From a checkpoint of a small segmentation model: 23.4 epochs.
Rows from block 7, named by matrix and row number. Each number is 128 + 32 x the weight over its row's rms, rounded and kept within 0 to 255. All counts start at 0. After the name is the row's rms in percent of the matrix's.
# conv: 3x3 conv (model.mid.1.conv.weight, 192x192x3x3, standardized in use), inputs 18-35, a 3x3 kernel for each
conv.84 109 [142  95 162 189 119 140 185 112 154 157 119 182 142 130 169 122  91 138 130 129 138 108 136 104 141 161 150 144 166  84 178 143 125 140  95 109 130 161 184 178 101 137 109 126 114 152 157 151  95  83 173 106 106 136 139 145 137 106 126 124 130  98  96 128  88 141  70 115 141  78 147 141 115  94 134 144 101 168 125 119 178 122 115  78  80 137 133  69 131 147 120  91 131 183 151 100 177 128  99 144 154 117 102 141 136 145 123 108  89 205 110 195 179 171 194 155 158 135 127 139 153 106 152 154 125  66 175  74 201 167  75 148  89  92 116 145 128 125 139 143 234 117 137 146 122 169 158 140 175 173  99 146 124 153  81 173 156 122 191  96 112 138]
conv.85 133 [130 100 170 125  89 138 108  99 142 129 114 112 136  86 136  35  86 115 126 103 130 159  66 139 107 163 157 150 124 176 158  99 116 146 101 126 107 137  85 148 173  81 145 118  86 144 120 137 178 122 139 144  95 114  77 195 168 169 115 172  79  77  82 160 173 148 128 134 138 177 129 190  85 178 154  88 199 166 122 198 144 133  82 146  99  74 108 156  87 110 184 133 140 179 100 157 162 172 152 154 144 117 187 125 129 134 130 151 187 146 158 148 119 154  96 130 169 137 142 163 107  90 133 133  80 155 104 107 134 126 119 195 153 149 180 155 118 134 168 133 161 101 137 164 128 108 117 164 113 122 125 102 150 141  96 104 120  92  86  86 138 170]
conv.86 086 [151 125 136 154 119 124 141 116 156 134  83 137 170 142 164 147 142 200 170 136 150  78  76 131  75  88 118 128 130 158 149 109 155 149 100 140 122  79 157 142 132 152  42 140 129 150 101 128  93 150 121 148 130 109 138  90 105 186 127 125 124 139 148 139 115 123 165  70 174  79 158 140  97 166 118  82 140 108 160 148 129 119 118 144  78  60 110 164  95 193 119 118 142 123  77  72 149 174 189 175 120 106 117 144 134 157 110 104 123 105 141 144  94 164  95 159 107  92 144 177  38 133 130 152 179 156  95 144 134 142  99 145 205 133  98 171 149 227 125 149 151 136  97 205 126 100 109 156 174 125  90 130 156 135 113 103  95 126 118 124 125  94]
conv.87 092 [170 128 164 152  92 149  79 126 153  78 100 101  86 136 102  34  68 123 135 148 141 188 145 100 121 102  79 123 142 157 167 112  87 110 120  95 102 150 130 150 103  92 105 135 159 140 162 121  94 185 150  99 117 160  93 178  96  96 175 164  86 104 112  96 108 139 111 175 159 106 134  88 151 173 155 140 127 120 136 134 188 162 148 173 165 128 146 124  82 147 105 118 106 145 126 143 127 133  78 143 144 111 165 149 186  66 120 134  90 156 146 145 103 102 154 189 112 160 175 157 126 116 187 157 168 204 112 114 110 166 124 148 141 126 194 107 103 117 173 111 201 164 120 101  99 132 129 124 136 199 111  95 144 154 146  92 129 127 133  85 117 127]
conv.88 097 [152 117 121 213 166 132  96  98  76  96  75 179 136  91 133 152 116  92  93 153 149 130  96 134 100  80  96 117 132 105 128 100  88 104  92 122 173  99  67 119 168 103 136 143 134 153 109 166  90 102 156 119 180 156 105 141 113 163 150 219 168 141 105  89 101  92 113 105 201 151 125 112 137 122 135 119 117 130  72 123 123 124 142 145 109 168 122 136 176 144 104 127 120  86 125 116 152 179 117 171 167 102 130 130 129 109 154 151 175 116 104 134 125  84 161 104 149 129 129  81 145 108 128 119 111 168 114 106 150 125  94 204 105 181 101 176 150 146 146  98 122 147  95 126 100 120 118 118 120 110  91 142 198 130  63 111 123 107 157 156 139 144]
conv.89 092 [118  78 114 212 126  88 132 143 103 119 111 142 126 182  97 123 131 122 124 112 114 171 111  70 104 110  68  91 111 130 156 134  89 121 109 153  88 167 111 130 127 105  97 113 140 168  43  85 139 111 115 116 143 130 148 140 153 115 157 194 194 111 163 176 140 154  96 144 189 139 139 135 115 161  98 139 123 138  59 106 103 105 133 114 125 118  74 136 123 111 119  99 136 188 145 169 120 107 110  94  94  91 160 125 136 117 117 121 123 126 146 103 162 127 113 159 155  69 102  99 163 114 105 154 132 130 142 144 131 157 135 128  76  77 111 154 136  67 144 166 128  90 107 128  86 138 133 146 140  88 113 154 182  98 132  97 140 141 127 108 100 113]
conv.90 084 [202 109 151 135 139 142 103 116 145 181 114 150  43 119 205 101 144 130 135 112 138 163 210 144 181 171 108 165 178 121 148 125  94 104 135 115 188 126  77 170  87  71 150 123 157 136 140 136 125 191 151 121 155 160 109 173 128  90 146 141 104 129 123 105 176 133 126 124 161 112 117 128 124  77  96 140 116  70 110  86 140 159  67 126  77  69  95 114 136 104  91 109 153 166 144  92 151  79 119 209 124 122 170 195 127 140 149 116 112 114 154  45  88 149  89 163 128 139 189 141 118 189  92  90 148 156 193 140 150  84  96 127  68 159  67  81 125 146  49 142 106 111 168 247  98 114  81  95  96 175 109 124 131 118 115 120 159  91 177 222  60 113]
conv.91 093 [145  90 165 144 184 121 130 127 112  80 122  97 145 173 107 118 120 114 109 122 121 139 104 113 144 149  99 170 104 150 100 161 139 152 159 136 101 194 133 159 125  72 112 110  98 112 127  86 109 160 124 166 132 161 178  78 149 130 123  98 161 130  94 112 150 136 121 169 149  80 152 141 136 122 102 129 147  75  83  72  82 117 149 105  98 158 131 145 171  88 128 167 135 106 126 168 117 150 134 164  88 112 137 133 130 118 119 111  72 157 111 124 156  86  93 102 140 142 142 128  95  96  94 104  94 116 190 121  99 112 123 202  93 138 145 157 154 132 167 162  92 156 128  88 102  80  61 132 166 109 108 105  34 137 107  88  91 125 130 166 152 131]
conv.92 090 [ 81 161 162 107  84 105 112 149 172 180 181 143 111 130 168 122 122 125  86  60 103 170  98 133 149 180 122  67 109 109 150 124 114 153 149 143  93 122 108 179 172 143 118 129 185 132 186 183 145 153 138 144 139 177  99  95 134 134 100 126  79 138  74 122 138  88 128 143  90 102 124 164 156  81  55 142 139 159  93 132 114  91 121 150 184 102 108 101 118 198 145 129 184  93 157  62 104 185 132 111  92 102 125 125  92 174 220 174 193 167 127 150  95  65 118 138 129 126 117 137 112 120 134 102 135  81 113 150 179 176 144 115 148 173 130 166 115 142 117 144 166 185 169 148 146 151 164 141 158 136  83  80 133 121 119  66 110 163 105 116 132 143]
conv.93 105 [192 146 116  98 127 129 114 140 151 178 184 149  57 160 125 106 121 123 137 162 152  74  94 118  72 106  67  92 132 150 146 137 134 128 141 114  90 124 128 138 141 153  66 126 123  99  96 123 148 138 127 136 102  95 142  81 106 168 132 132 115  93  94 136 104 102 173 176 145  79 114 135 120 162 139  52 108 109  70 143 137 109  68 118 145 105 105 128 119  72 100  92 136 203 111 152 170  89 118 128 123 107 118 126 154  86 102 134 107 124 100 150 136 104 163 120 125 133 140 124 104 123 182 135 120 112 121 121 101 104 103 165 123 120 164  82 133 116 192 134 119 130 160 176 157 132 128 131 140 169  87 107 122 100 101 138 152 125 138 131 122 100]
conv.94 090 [ 74 103  81  95 104 130 101 158  90 223 129 108 152 135 125 131 137 121 121 128  96 127 153 139 118 141 143  88 122  61 193 155 151  47  79 117 181 167 127 105 124 121 133 112 161  86  97 205 136 105  83  94  80 107 126  90  83 167 144 198  76  75 115 202 159 178 125 144 141 153 142 180 161  83 178 136 173 167 136 146 127 149  96 120  93 154 142 117 105 144 151  99 149 105 160 104 127 180 117 136 165 178 103 102 111 104  99  62 141 124  70 164 155 124 114 111 156 164 197 129 120 118 120  85 127 155 147  91 162 105 143 140 126 164  90 128 122  67 171 128  82 168 143 149 142 134 144 176 163 122 104 117 119  92 168  95 145 132 115 118  84 104]
conv.95 101 [109 134  97 230 112 154 120  81  83 115  97 107 146 123 128  88 126 133 145 168 106 180 129 136  99 127  67 128 108 171 164 161 133 155 128 123 100  81  77 134 127 170 113 108 163 132 116 105 132  78  46 104  79 106 151  81 158 190 238  62 134 119 123 131 110 124 216 101 138 131 156 142  95 109  56 111  82 119 156 122 143 116  82 154 122 133  97 123 116 168  89  81  60 139 147  96 125  65 106 151 131 136 122  93 136 170 138 111 115 102  95 141  78 120 140 126  97 157 131 125  74 107  65 161 159 119 119 102 131  91  78 104  63  96 109 123 133 173  75 116 118 150 137 173 144  71  93  95 157  55  62  95 128  94 139 134 175 127  81 105  57 101]
conv.96 092 [136 134 143 142 153 155 159  84 125  95 116 125 117 136 138  94 144 167  86  49  66 102 173 124 133 176 170 166 126 133 149 162 168 162 105 108 138 114  92 148 159 122 131 141 143 126 166 129 134 130 109 104  82 122 140  98  86 124 140 111 137 139 160  56  62 109  89 137 115  62 110 130 165 160 141 165 128 114  37 166 146 137  82  98 148  78 108 131 121 143  62 134 175 106 163 103 180 135 106 174 118  68 167 108 127 164 160 116 116 123 119 143 134 144  79 119 103 134 107 133 145 232 138 113 169 178 113 106 124 104 136 135 109 112 122 175  98 168 131 139  66 123 152 117 126 146  76 118 118 131 127 125 120 146 108 107 160 147 107 160 144 124]
conv.97 088 [156 165 188 114  99  91 148 202 184 156 122 152 105 139 115 118 164 152 173 151 141  73  74 129  89  90  98 119 126 109  89 110 158 141 134 170  78  40  72 153 140 159 116 131 127  94 118 166 162  91 111  92 128 118 168 149 101 102 143  93  59 133 146 138 132 135 210 127 163 153 135 141 177 118 129 104 110 102 164 159 163 107 140 135  87 110  71 132 114 116 171 161 178  89 125 200 144 101 176 201 154 109 161  93 113 122 123 158 101 102 132 120  87 185 184 152 136 149 143  85  41 132 154  91  91  74 154 128 102 117 140 136 169 146  89 175 139 123 145 165 117 138 141 155 174 169 102  86  81 148 132 101 141  80 125 126 165 148 141 123 100 121]
conv.98 098 [166 167 192 199 147 134 163 144 157 146 125 158 152 113 119 139 112 167 118 167 115 144 134 106 108 115  99 144 146 125 150 178 158 162 122  83  91 126 145  99 126 106  60  67 101 122 186 106 170 236 183 160 154 186  88 102 174 142 116 103 166 132 149  80  85 106 155 124 127  89  73  88 117 116 115 133 124 131 111 155 133 175 141 162 162 112  96  89 114 113 138  99 143 130 100 105 125 134  65 109 115 105 140 154 143 165 180 130 139 152 112 156 119  85 167 132  72 126 109 138  94 124 133  96 115 107  94  79 148  81 118 155  91  96 196 115 149 130 114  62  81 146 145  82 126  77  51  72 127  59 101  79 164 103  89  79 168 108 118 113 134 125]
conv.99 110 [126 112  87 116 151 141 140 121 164 120 154 113 100 118 169 123 101 197 149 127 113 100 127 118  92  79 114 149 107 139 123 137 176 144 106  97 120 145 109 135  68 110 102 133 177 140 147 101 158 196 119 143 142 106 157 114  97 155 147  93 151  78 147 111 167 150 170 150 160 146 169 176 142 119 129 126 173 163  82 122 111  84 162 136 124 145 109 131  91 132 107 118 145 122 123 108 134 139 124 141 103 177 107 130 121 116 145 117 150 115 143 234 186 175 135 101  68 121 102 102 131 122 134  88 163 180 141 103 142  85 112 175 145 208 190  98  93 150  94  93 109 136 200 125 101 147 126 107 155 189 116  77 111 129 210 182 160 109 120 186 138 117]
conv.100 102 [108 128 134 129 130 139  60 147 120 175 129 137  98 167 160 138 136  89 138 172 144  85 196 165 106 118 138 119 153 151 137 118 126 170 124 114  87 113 104 115 133 120 115 112  89 152  71 118 114 110 140 154 114 166 130 127 111 124 133 209 138 136 119 136  84 134 117 184 177 169 132 156 108 150  88 151 208 142  91  74  80 140  85  86 147 180 104 137 107 170 171 100 117 187  85  52 119  66 141 147 104  91 175 146 137 148  95 129 141 185  60 165 181 120 104 141 139 106 123 149 119 123  81 150 114  92 105  98  86  85 174 106  81 167 159  90 144 102 119 130 133  96 153 170 156 157 150  72 138 220 119 118 137  50  88 158 170 162 117 124 180  59]
conv.101 103 [153 222 126 130 179 120 123 137 109 146 171 142 148 154 113  97 153 112 160 121 157 111 151 123 120 119 127  94 117  97 162 174 138  99  91 111 176 125 123 111  73 136 147  94 147 139 148 124 208  86 122 107  88  82 119  65 124 120 150  76 180 135 113 137  94 113 174 168 155 109 203 123 121 120 100 135 122 112  85 112 133 133 166 135 137 128  76 140 180  97 111 142 195 117  99  94 145 174 110  96  70 133 113 152 152 108 130  97  77 135 132 139 116 173 158 114 161 172 122  83 159 162 141 163 131 139  91  76 150 107  65  81 105 125 155  62 128  90  66 158 113  67  86 118 109  81  83 126 146 112  89 112 170 128 149 137 124 186 116 129 123  79]
conv.102 118 [ 96 116 127 118 124 150 139 111 131  88 127 172 103 123 139 136 187 110 121 125 112  94 107 123  86  98 135 118  94 120 117  65 125 131 111 112  88 115  89 130 116 117  80 108 151 149 146 154  73 113 161  98 108 152 137  87 139 132 112 132 111 125  79 174 144 128 106 121  93 187 199 171 126 122  63 130 140  86  66  86  55  90 127 135  86 131 138 139  87  77 142 140 118 125 124 108 118 147 107 152 156 121 159 104 129 136 134 161  78 161 120 141 169 158 134  72 109 115 110 105 121 131 138 121 102 115 108 169  93 149 134 141 128 172 128  94 189 114 128 166 125 117 157 119 132  90 115 124 129  98 104 164 150 119 148 148 128 161 132 112 170 122]
conv.103 112 [153 137 131 140 121 138 113 119 143 137 127 122 161 138 210 106  95 129 143 100 110 155 149 125 102 134 117 184 170 125 112 132  89 165 106  87 112 186  87 113 170  97 147 142 122 168 142 176 179 148 121 163 200 115 130  87  96  93 141 112 160  95  87 109 108 131 183 176 174 129 133 152  76 106 152 107  89 135 129 238 163 125  55  98 168 146 140  82 161 104 142 133  80 165 193 117 159 116 107 127 160 173 138 125 101 103 108  91 134 107 125 141 151  82 174 147 101 112 111 108 133 138 102 158 115 108 119 153 114 102 164 114 121 105  65 130  62 118 145 179  94 141 108 117 164 175 181 106 102 151 140 130 118 145 123 112 153 215 155  59 142 104]
conv.104 114 [125 120 198 174 116 135 145 112 177 114 102 159  77  67 141 166 128 103 109 150 156 120 129 105  83 112 155 113 104 139 140 119 124 139 156 140 101 126 149 108 189 103 132 113 113 118 170 174 114 146 184 145  92 106 162 144 188  93  96 121 129 107 113 121 176 164 198 181 140 124  96  95 153 152 174  97  86 131 131 169 201 146 117 128 160 116 147 123  60 112  80 113 166 143 118 155 187 175 170 138  99  87 139 159 107 166 145 141 136 159 141 111 145 116  66 107 170 101 128 157 154 144 131 116  94 103 173 116 111  98 134 182  84 166 161 150 162  30 113 122 126 172 228 167 142 122  95 106 118 118 107 159 174 169 138 149 121 129 181 136 125  92]
conv.105 090 [ 89 116 137  89 113 124 181 144 138 127 124 128 127 130 142 154 110  96 120 140 116 128 135 132 175 177 143 114 125 116 161 132 120 128 146 129 188 182 166 126  90 152  79  96 108 112 122 149  99 124  85 190 154  83 116 127 111  92  80 120 112  91 163 124 146 116 135 102 141 166 120 135 167 130 108 168 175 139 129 146 124 126  99 107 126 133 207 194 126 125 150 130 152 150 124 193 122 161 112  78 119 137  89 154 197  98  72  96 127 131 132  91 130 112 104 152 124 153 130 118  67 116 109 122  70  99  76 133  99 120 142  92 146 143 108 112 116 122 161  96 144 134 106 116 197 166 150 132 126 159  96  83  95 165 203 133 141 125 168 133 178 158]
conv.106 100 [128 156 131 148 182 182  76  98 125 194 151 132 159 163 123 106 121 142 156  98 128  83 108 140 189 175 128  97  83 117 163 100 116 115 123  84 132 126  95 200 166 131 145 117 116 110 155 104 122 153 144 147 148 145 124 127 117 116 171 160 126 155  91 121 126 131 122 131 113 136 177 107  85 125 105  86  97  66 161  70 138 104 147 136 129 131  63 115  45  21 154 158 120 144  74 144 115 128 158 104 124 121 190 145 121 177 114 118  72  81 131 124 119 185 143 188 143 117 133  86 137 131 127 110  92 164 142 113  96 134 124 125  83 173  81 118  89 198 116 107 115 171 136 145 111 171 144 175 165 189 164 108  88 114 103 207 125 139 125 126 129 102]
conv.107 108 [ 91 114  93 131 106  94  64 155 168 142  86 116 127  97 126 135 131 125 111 141 135 119 160 113 135 102  85 164 169  91 150 131  65 158 143 105 153 126 119 174 151 133 123 136 132 176  79  94 147 101 159 107 120 135 136 171  81 143 181 133  97  78 105 135 129 188 159 131 174 101  89 155 122  46 140 164 162 151 157 146 108 110  85 136 102 113 161  99 144 135 141  91 113 164 144  97 202 128 165 131 100 140 166 131 110 112 129  90 143  88  34 100 119 130 114 121 128  78  96 150 198 142 151 101 113  93  80 115 120 143 131 128 114 152  78 167 128  79 160 148  71 172 188 152 135 171 113  76 155 118 101  80 104 123 140 117 141 151 176 152 144 147]
conv.108 090 [146 118 110 111 125 164 154 115 153 108 218 131  63  86 153 144 100 142 156 163 176 167 115 158 105 133 167  95  83  78 159 148 130 145 110  89 136  85 165  92 150  72 107 131  79 156 142  76 163 166 120 104 155  83 149 168 125 103  49 150 142 155 129  94 127 108 106 144 151 147 174 173 105 158  71  96 193 155 125 132  72 123 115 138 125 129 127 132 157 117  74 144  48 155 111 140 161 122 163 121 142 119 139 126 223 121  82  97 154 104 146 102 120 129 160 152 110 106 117  80 172 100 119 120 120 129 136  68 131 151 104  81 143 168 102 138 146 126 112 157 150 164  92  96 103 138 158 137 178 179 160 105 138 117 125 150 129  93 225 129 140 122]
conv.109 116 [137  74 139 181  97 118 143 174 100 106  66 193 134 171 134 134 188 132 156 171 189 127 124 150 159 182 135 126  64  83 142 100 147 127 158  83 136 114 104 138 119  25 132  96  94 125  98 152 161 121 169 131 197 154 142  86 105 179 100 110 101 216 138 153 128 109 152 181 161 171 191 133 159 136  85 147 123  88 118  64 136  97  71 202 129 143  78 167 181 131 178 141 101 111 128  98  87 174 119 102 117 139 152 131 176  74 108 120 120 138  86 135 135 148 207 102 132 142 220 137 145 110 144 122 168  50 115 123  64 151 122  80 193 137 122 132 152 168 135 163 218 161  84 133 152 131 118 151  94  87 143  88 199 134 134 127 160 110 139 124 112 148]
conv.110 115 [104 171 131 124 113 123 120 101 107 172 204 180 158 179 107 196 128 104 154  98 141 107 148 144 130 112 106 114 113 102 112 107 166 127 133 129  92 209  99 155 161 122 143 157 128 169 174 144 162 124 126 136 125 166  74 113 133  60 172 120  95 113 197  83  85 153 145 157 152 148 119 124 120 101 165  97 183 160 125 186 106 100  82  87 138 141 104 115 104  99 117 162 152 132 166 153 107  74 160 153 150 119  91 153 170 147 136 155 130  85 122 182 158 118  84 107 114 114  66 142 145  72 173  84 139 120 101 131 137 154 211  96 101 123  99 151 200  97 179 125 138 164  74 193 122 157 132 173 172 167 131  64 112 135 151 186 149 168 142 141 117 121]
conv.111 087 [ 93 149  88 118 155 114 162 110 138 143 141  65 124 123 117 149 152 121  93 116 151  86  37  88 127 167 115  78 127 163 107 109 178 151 122 168 151 149 160  89 165 112  94 111 137  70  99 118 160 137 126 152 138 108 151  89 137  94 121 125 149 165  52 159 114 102 104 112  95 111 104  55  74 141  92 111 118 149 154 121 150 156 155 111 128 123 136 101 139 125 149 130  66 156  81 103 141 145 116 174  91  87 143 158 149 148 134 128  70 129  79 145 121 179 129 145 148 107 145 141 101 136 129 123 137 125 137 161 107 118 119  91  99 120 145  86 169 134 119 180 104 148 133 106 152  72 152 103 149  94 139 131 133 121 127  84 101 141 190 125 162 141]
conv.112 099 [139 191 155 149 123 100 143  95  65 120 124 103 144 133 139 130 149 140 140 132 145 201 196 156 144 111 109 209 159 119 197 108  88  92 106 142 149 146 156  97 106  77 137 139 139 124 133 157 110 114 117  80 141 147 127 164 105  98  91  84 154 113 116 133 103 120 169 125 114 127 148 205 168 133 104 172 130 142 123 115 123 160 136 122  96 125 190 139 120 105 193 162 158  99 115  57 148 101  55 202 143 156 175 116 101 130 150 149 116  85 151 127 126 107  90 169  87 160 152  86 131 207 147 170 109 116 143 161 110 142 124  89 156 132 124 151 126 144 144  92 133  85  94 142 176 164 113 144  83 138  64 111  85 178 143 110  99 172 118 180 151 142]
conv.113 086 [154 123 142 105 145  64 122 154  58 164 146 135 127 208 104 106 147 113  60 103 126 149 162 140 121 111 167 114 128 120 110 163 168 158 123 121  92 163 121 151 106 116 173  97  93 170  77 117 192 143 103 136 135  86 161 142 159 140 158 167 193 125  72  99 142  96  51 194  99  94 178 144 115 110 114 118 125 136 156 131 104 184 126 155 130 121  83  86 117 128 118 146  92  98 148 156 105 135 127 105  96 113 134 134 150 139 109 108 216 149 163 201 154 165 194 125 230 140 151 164  99 134 118 103 116 124 143  97 149 138 157 135 131 205 134  89 127  82 113 189 123  59 161 110 115 141 164 144 106 150 154  93  79 171 149  91 171 158 148 152 154 124]
conv.114 094 [120 165 152  86 154 125 119 138  97 145 134 130 127  91  85 135 103 126 135 145 184  75 126  76 198 133 132 115 173  71  90 135 166 142 119 121 107 129  71  92  93 192 127 155 132  69  58  90 132 127 132 155 133  59 135 142 148 112 128 105 165 129 111  98  92  76 130 135 163 160 132 119  93  84 121  92  88 107 184 145 160 132 134 119  84  70 154  54  96 136 109 141 105 144 185 124 149 163 145 130 170 143 145  92  78  64  68  91 120 184  83 118 135 108 107 139 135  96 113 111 114 148 205 144 129 135  97 122 148  76 110 140 131 107 113 126 138  75 106  86  90 100 102 176 110 171 162  71 165 126 103 107 130  89 123 158 222 174 131 153 130 134]
conv.115 096 [135 134 109 124 122 106 130 142 112 134 174 142 139 168 151 106 127 104 105 111  72 151 134 152 129  93  72 131 108 182 123 129 128 136  96  79 138  84 108 141 164 127  99 124 109 126 144 140 160 100  66  61  58 139  79 139  86 140 182 123 228 147 102 163  81  95 176  99 117  89 108 150  93 133 161  66  91 145  98  97  75 141 141 160 139 151  95 173 110 186 185 181 135  93 165  55  54 135  94  89 110 119 110 121 169  83  97 114 139 169  82 106 120 147 171 175 113 158 100 111 128 134 121 106 134 134 132  85 109 123 131 129 100  80  33 110 104 165 150 151 166 161 137 109 104 135  81 104 112 156 155 104 155 197 165 172 123 112 133  72 134 139]
conv.116 087 [143 112  81 142 123 114  84  93 157 150  71 120 148 119 173 112 150 161 110 131 203 140  95 110 115 128 180 185 170 145 163 140 137 103 107 108 164 165 165 185 115  70 154 146 132 146  99 150 122 122 172 123 107 182 155 167 129 109 154  93 102 165 115 128  94 118 122 153 146 150 128 133 106 110 109 118  66 117 138 133 214 163  74 158 124 105 145 124 110 129 144 192 133 166 200 115 173 191  92 152 175 132 187 197 191 160 135 151 140 102 107  98 187  96 150 156 135 190  97 146 137 108 138  94 117 114 175 154 114 201 144 101 147 145 130 102 103  52 131 157 134 106  93  83 138 172 186  78 112 117  93 104 126  81  97 105 138 144 109  94 111 112]
conv.117 100 [125 180 166 143 156 113 173 121 135 154 107 179 137 106 129 134 154 120 141 192  61 175 155 107 117 133 194 113 126 112 163 102 132 115  95 183 107  99 101 160 176 158 146 118 114  85 175 126  99 124 168 192 172  94 138  55 157 113  87 141 125 228 144  74 141 164 123 129 173 141 152 143 103 149  76 167 170 166 135  92  58 101 111 150  46 117 127 168 136 118 112 116 129 142 140 111 152  90 108 129 141 143 147 198 147  84 146 117 159 142  93 141 184 100  87 129 161 145  86 108 101 137 151 155 149 144 116 109 163 163  77 126 126 130  72  68 144 150  83 110  87  97 161 135 109 125 154 173 129 126  97 136 141 150 167 175 108 180 128 155 134 119]
conv.118 104 [119 187 132 108 121 177 129  71 105 141 145  69 143 198 186 137 189 122 108 129 131 121 133 152 120 103 176 139 140 109 119 127 104  99 125 183  88 141 137 110 103 105 145 147  59 142  88 132 168 131 109 113  85 149  95 116 125 191 119 123 167 165 169 151 121 172 121 113 140  94 140 152 122 116  97 132 149  42 113  97  63  95 120 160 162  67 192 152 111 140  78 157 103 134 195 155  77 103 122 186 153 172 117 109  58 109 136 163 115 162 111 103 119 153  99  63 103 125 175 139 104 115 126 150 130 116 115  82 108  84 128 141 120 147 133 204 148 109  83 192 115  73  88 135 132 108 137 154 141 184 101 145 151 104 107 151  66 150 183 127  88 119]
conv.119 123 [119 144 150 118  85  84 167 134 154 156 162 159 166 112  40 180 134 108 107  86 129 125 157  89 118  85  79 129 136 125 131 128 155 136 153 130 128  96  87 102 129 118 121 103  79 167 120  78 152  91 123  93 179  48 155 146  93 140 181 110 113 153 129 151 139 137 151 151 175 186 138 155 107 101 125 171  85 146 172 114 177  97 190 162 127 102 130 144 145  66 110 162  82 130 130  87 146 104 171 100  84 156 108 143 125 113 110 150 119 131 139 178 188 129 187  77  77 141  90 124 131 155 122 139 108 160 141 112 151 154 116 107 113 116  98 158 109 113 117 130 127 190  39 191 138 117 129  87 122 110  95  92 108 184 113 160 125 113 129 136 131 112]
conv.120 092 [ 95  52 116 112 153 144 117 139 164 110 187 123 147 104 146 150 136 106 131 192  93 131 141 114 160 136 144 161  94 117 176 114 112 151 114 115 142 128 152 160 162 166 138 112  84 160 108 127 139 111 161 183 129  89 150 163 124 138 104 166 102 140 160 119 159 188 162 192  90 102  94 100 157 175 149 127  91  99 129 136 127 159 133 139  80 137 139 158  94  80 129  82 179 137 172  97 107 138  81 153 148 157 157 118 144  56  87 132 128 104 105 127 144 115 115 149 133  98 108 140 156 167 123 147  85 199 125 165 125 126 143 126  85 110 183 174 121  87  76 134 145 129 120 163 179 167 114 157 146 123  91 112 170 144 129 180  97 141  56 136 147  95]
conv.121 098 [143  97 117 132 131 151 119 137 120 157 156 134  91 120 210  96 148 189 114 141 136 133 114  81 125 122 153 105 136 132 114  73 115 137 139 132 107 177 140 129 170  90 107  84 178 206 156  81 158 102  85 138 183 123 123 152  76 121 117 104  96 126 158 139 110 117 142 109 104 157 116 151 132 169  82  97 114 141 112 135 140 131  94 162 102 149 112  87 153 141 115  91  91 128 127 123 163 116 104 140 142 131 106 170 130 153 144 150 165 118  56 106 136 110 114  91  99 130  93 113  89 107 172 181 164 155 149 140 107 120 133 110 146  92 104 133 103 146 120 138 100 101  90 154 114 163 169 136 136 158 178  99 111 157 146 109  70 136 134 168 189 128]
conv.122 110 [154 141 115  86 137  93 149 148 153  69 114 119 140 149 171 104  77 181 107 170  29 193 119 113 132 130 172 101  89 154 136 108 130 157 132 148 105  77  95 142 161 176 120 125 123 160  84 124 101 150 107 111 126 126  90 198 139 176 134  67 142 130 105  86 128  74 116 166  88 111 124 132 116 111  69 117  89 145  99  76  47 110  94  78 158 121  88  67  95  77 138 157 132 157 126 141  92  81  73 151 148 133 134 103 122 131 114 122 123 126 135 130  96 114 140  87 130 172 128 101 155 102 135  92 121  76 112 152  74  99 207  95 110 126  58 104 122  85 176 165 145  64 166 140 117 118 145 170 142 136  99  90 124 106 120 122 124 163 174  65 126 118]
conv.123 081 [200 152 164 126 143 137 159  86 121  88 156 121 171 146 110 117  84  89 127 126 148 105  95 126 107 107 125 146 130 159 112 122 118 122 147 117 144 145 204 118  86  96 139 107  99 148 168  70 122 113 113 119 130 115 152 146 123  89 155 120 130  83 146 189  96 141 138 126 152  65 144  94 153 139  98 101 186 182 109 148 135 160  79 134 145 118 199 125 137 168 111 119 156 144 123  79 158 170 118 148 138 136 223 155 174 106 123 127  93 122 122 131 126 129 103 154 145 124 159 115 100 143 147 103 112 160 133 110 145 141 167 100  90 130  68 142 156 137 140 141 201  89 120 113 175 173 151  98 134 164 198 133 137 119 114 123 118 142 201 131 154 112]
conv.124 105 [131 146 162 114 151 145 135  83  46 119  82 115 188 179 188 152  97  70 182 126 139 158  82 102 125 152 143 129 126 146 127 175 195 119 129 158  74 106 150 124  95  52  69 111 108 154 112 194 156  81 114 144 114 151 131 123 123 135 149 158 137  91 106 137 138 132 137 102 137 183 187 147  93 148 101 122 110 159 125  91 122 117 120 125 176 122 113 128 130 129 135  84 141 129 128 135  95 116 150  77 101 123 182 169 166 116 112 133 131 154 101  37 112 119 105 161 128 152 198 126  81 111 100 101  79 171 152  95 117  80 131 135 123  83 116  63 113  59 125 132 114 110 163 143 178 142 111  89 119 155 155 145 137 121  97  88 135  96 209  75 140 128]
conv.125 109 [ 81 144 169  71 134 142 125 117 139 169 106 118 174 161  61 114 160  51 128  80 102 104 135 154 200 202 156 138 127 109 117 118 115 119  95 137 150 117 125 119 141 160 205 144 104 115 124 115 192 142  96 191 196 153 146 161 136 143 215  96 101 171  83 109 135 180  86 179 119  84 106  95 130 133 138 109 145 111 179  90 221 120 103 149 138 102  99 128 146 134 151 184 166 112 150 143 142 146 127 165 131 149 130 195 130  89 147 104 118 125  99 126 109  92 112  93 109  99  62 137 133 113 151 127 112 121 117 144 149 161 163  94 134 152 115 156 132 141  62  82 131 160 164 160 154 167 166 113 177 127 106 114 110 101 130 125 157 150 146  83  90  98]
conv.126 096 [125 121 135 167 151 102  89  94  87 144 122 157 128  90 111  86 156 234 141 126 186  74 106 123 146 188 150 131 156 129  92 139 127 117 124 153 176 154 127 112 132 181 128 122  81 174 145 155 152 141 160 132 195 175 146 142 125 173 153 129 150 137 125 145 146 153  83 113 127 105 111 102 164 138  84 120  92  27 143 169  46 125 104  78  72  82 123 133 148 163 166 151 153 102 138 139 183 124 114 138 107 113 103  87 137 137 149 166 151  88 125 158  75 132 114 120 134 127 118  73  88 147 162 142 151 113 137 131 154 127 119 156 148 144 185 132 123  95 145 122 156 170  85 116 150 143 129 148 111 129 132  86 152  71 132 155  85 165 107  69 130 103]
conv.127 098 [106 175 150 107 157 163 118 101 164 103 134  96 124 167 143 122 184  81 136 163 133 119 127 113 131  95 173 128 150 127 125 132 138  89 157  98 111 158 152 117 112 112 132 167 156 146 139  94 173 186 141  96 101  98  92 111  55  71 151 140 111 113  76 115 132 133 148 116 180 117 132 116 118 117  87  92 141 156 124 102 122 152 160 140 195 145 155 148 134 157 192 156 119 157 170 117  99 174  83  91 133  89 115 130 161 181 225 181  81  80 122 119  74 124  75 162  58 139 113 128 127 142  75 126  96 137  85 122 107  77 145 107 107 149 125 177 144 134 120 131  71 111 151 160 119 101 136 123 166 123 121 156 200 150 106 146 129 139 120 125 162 109]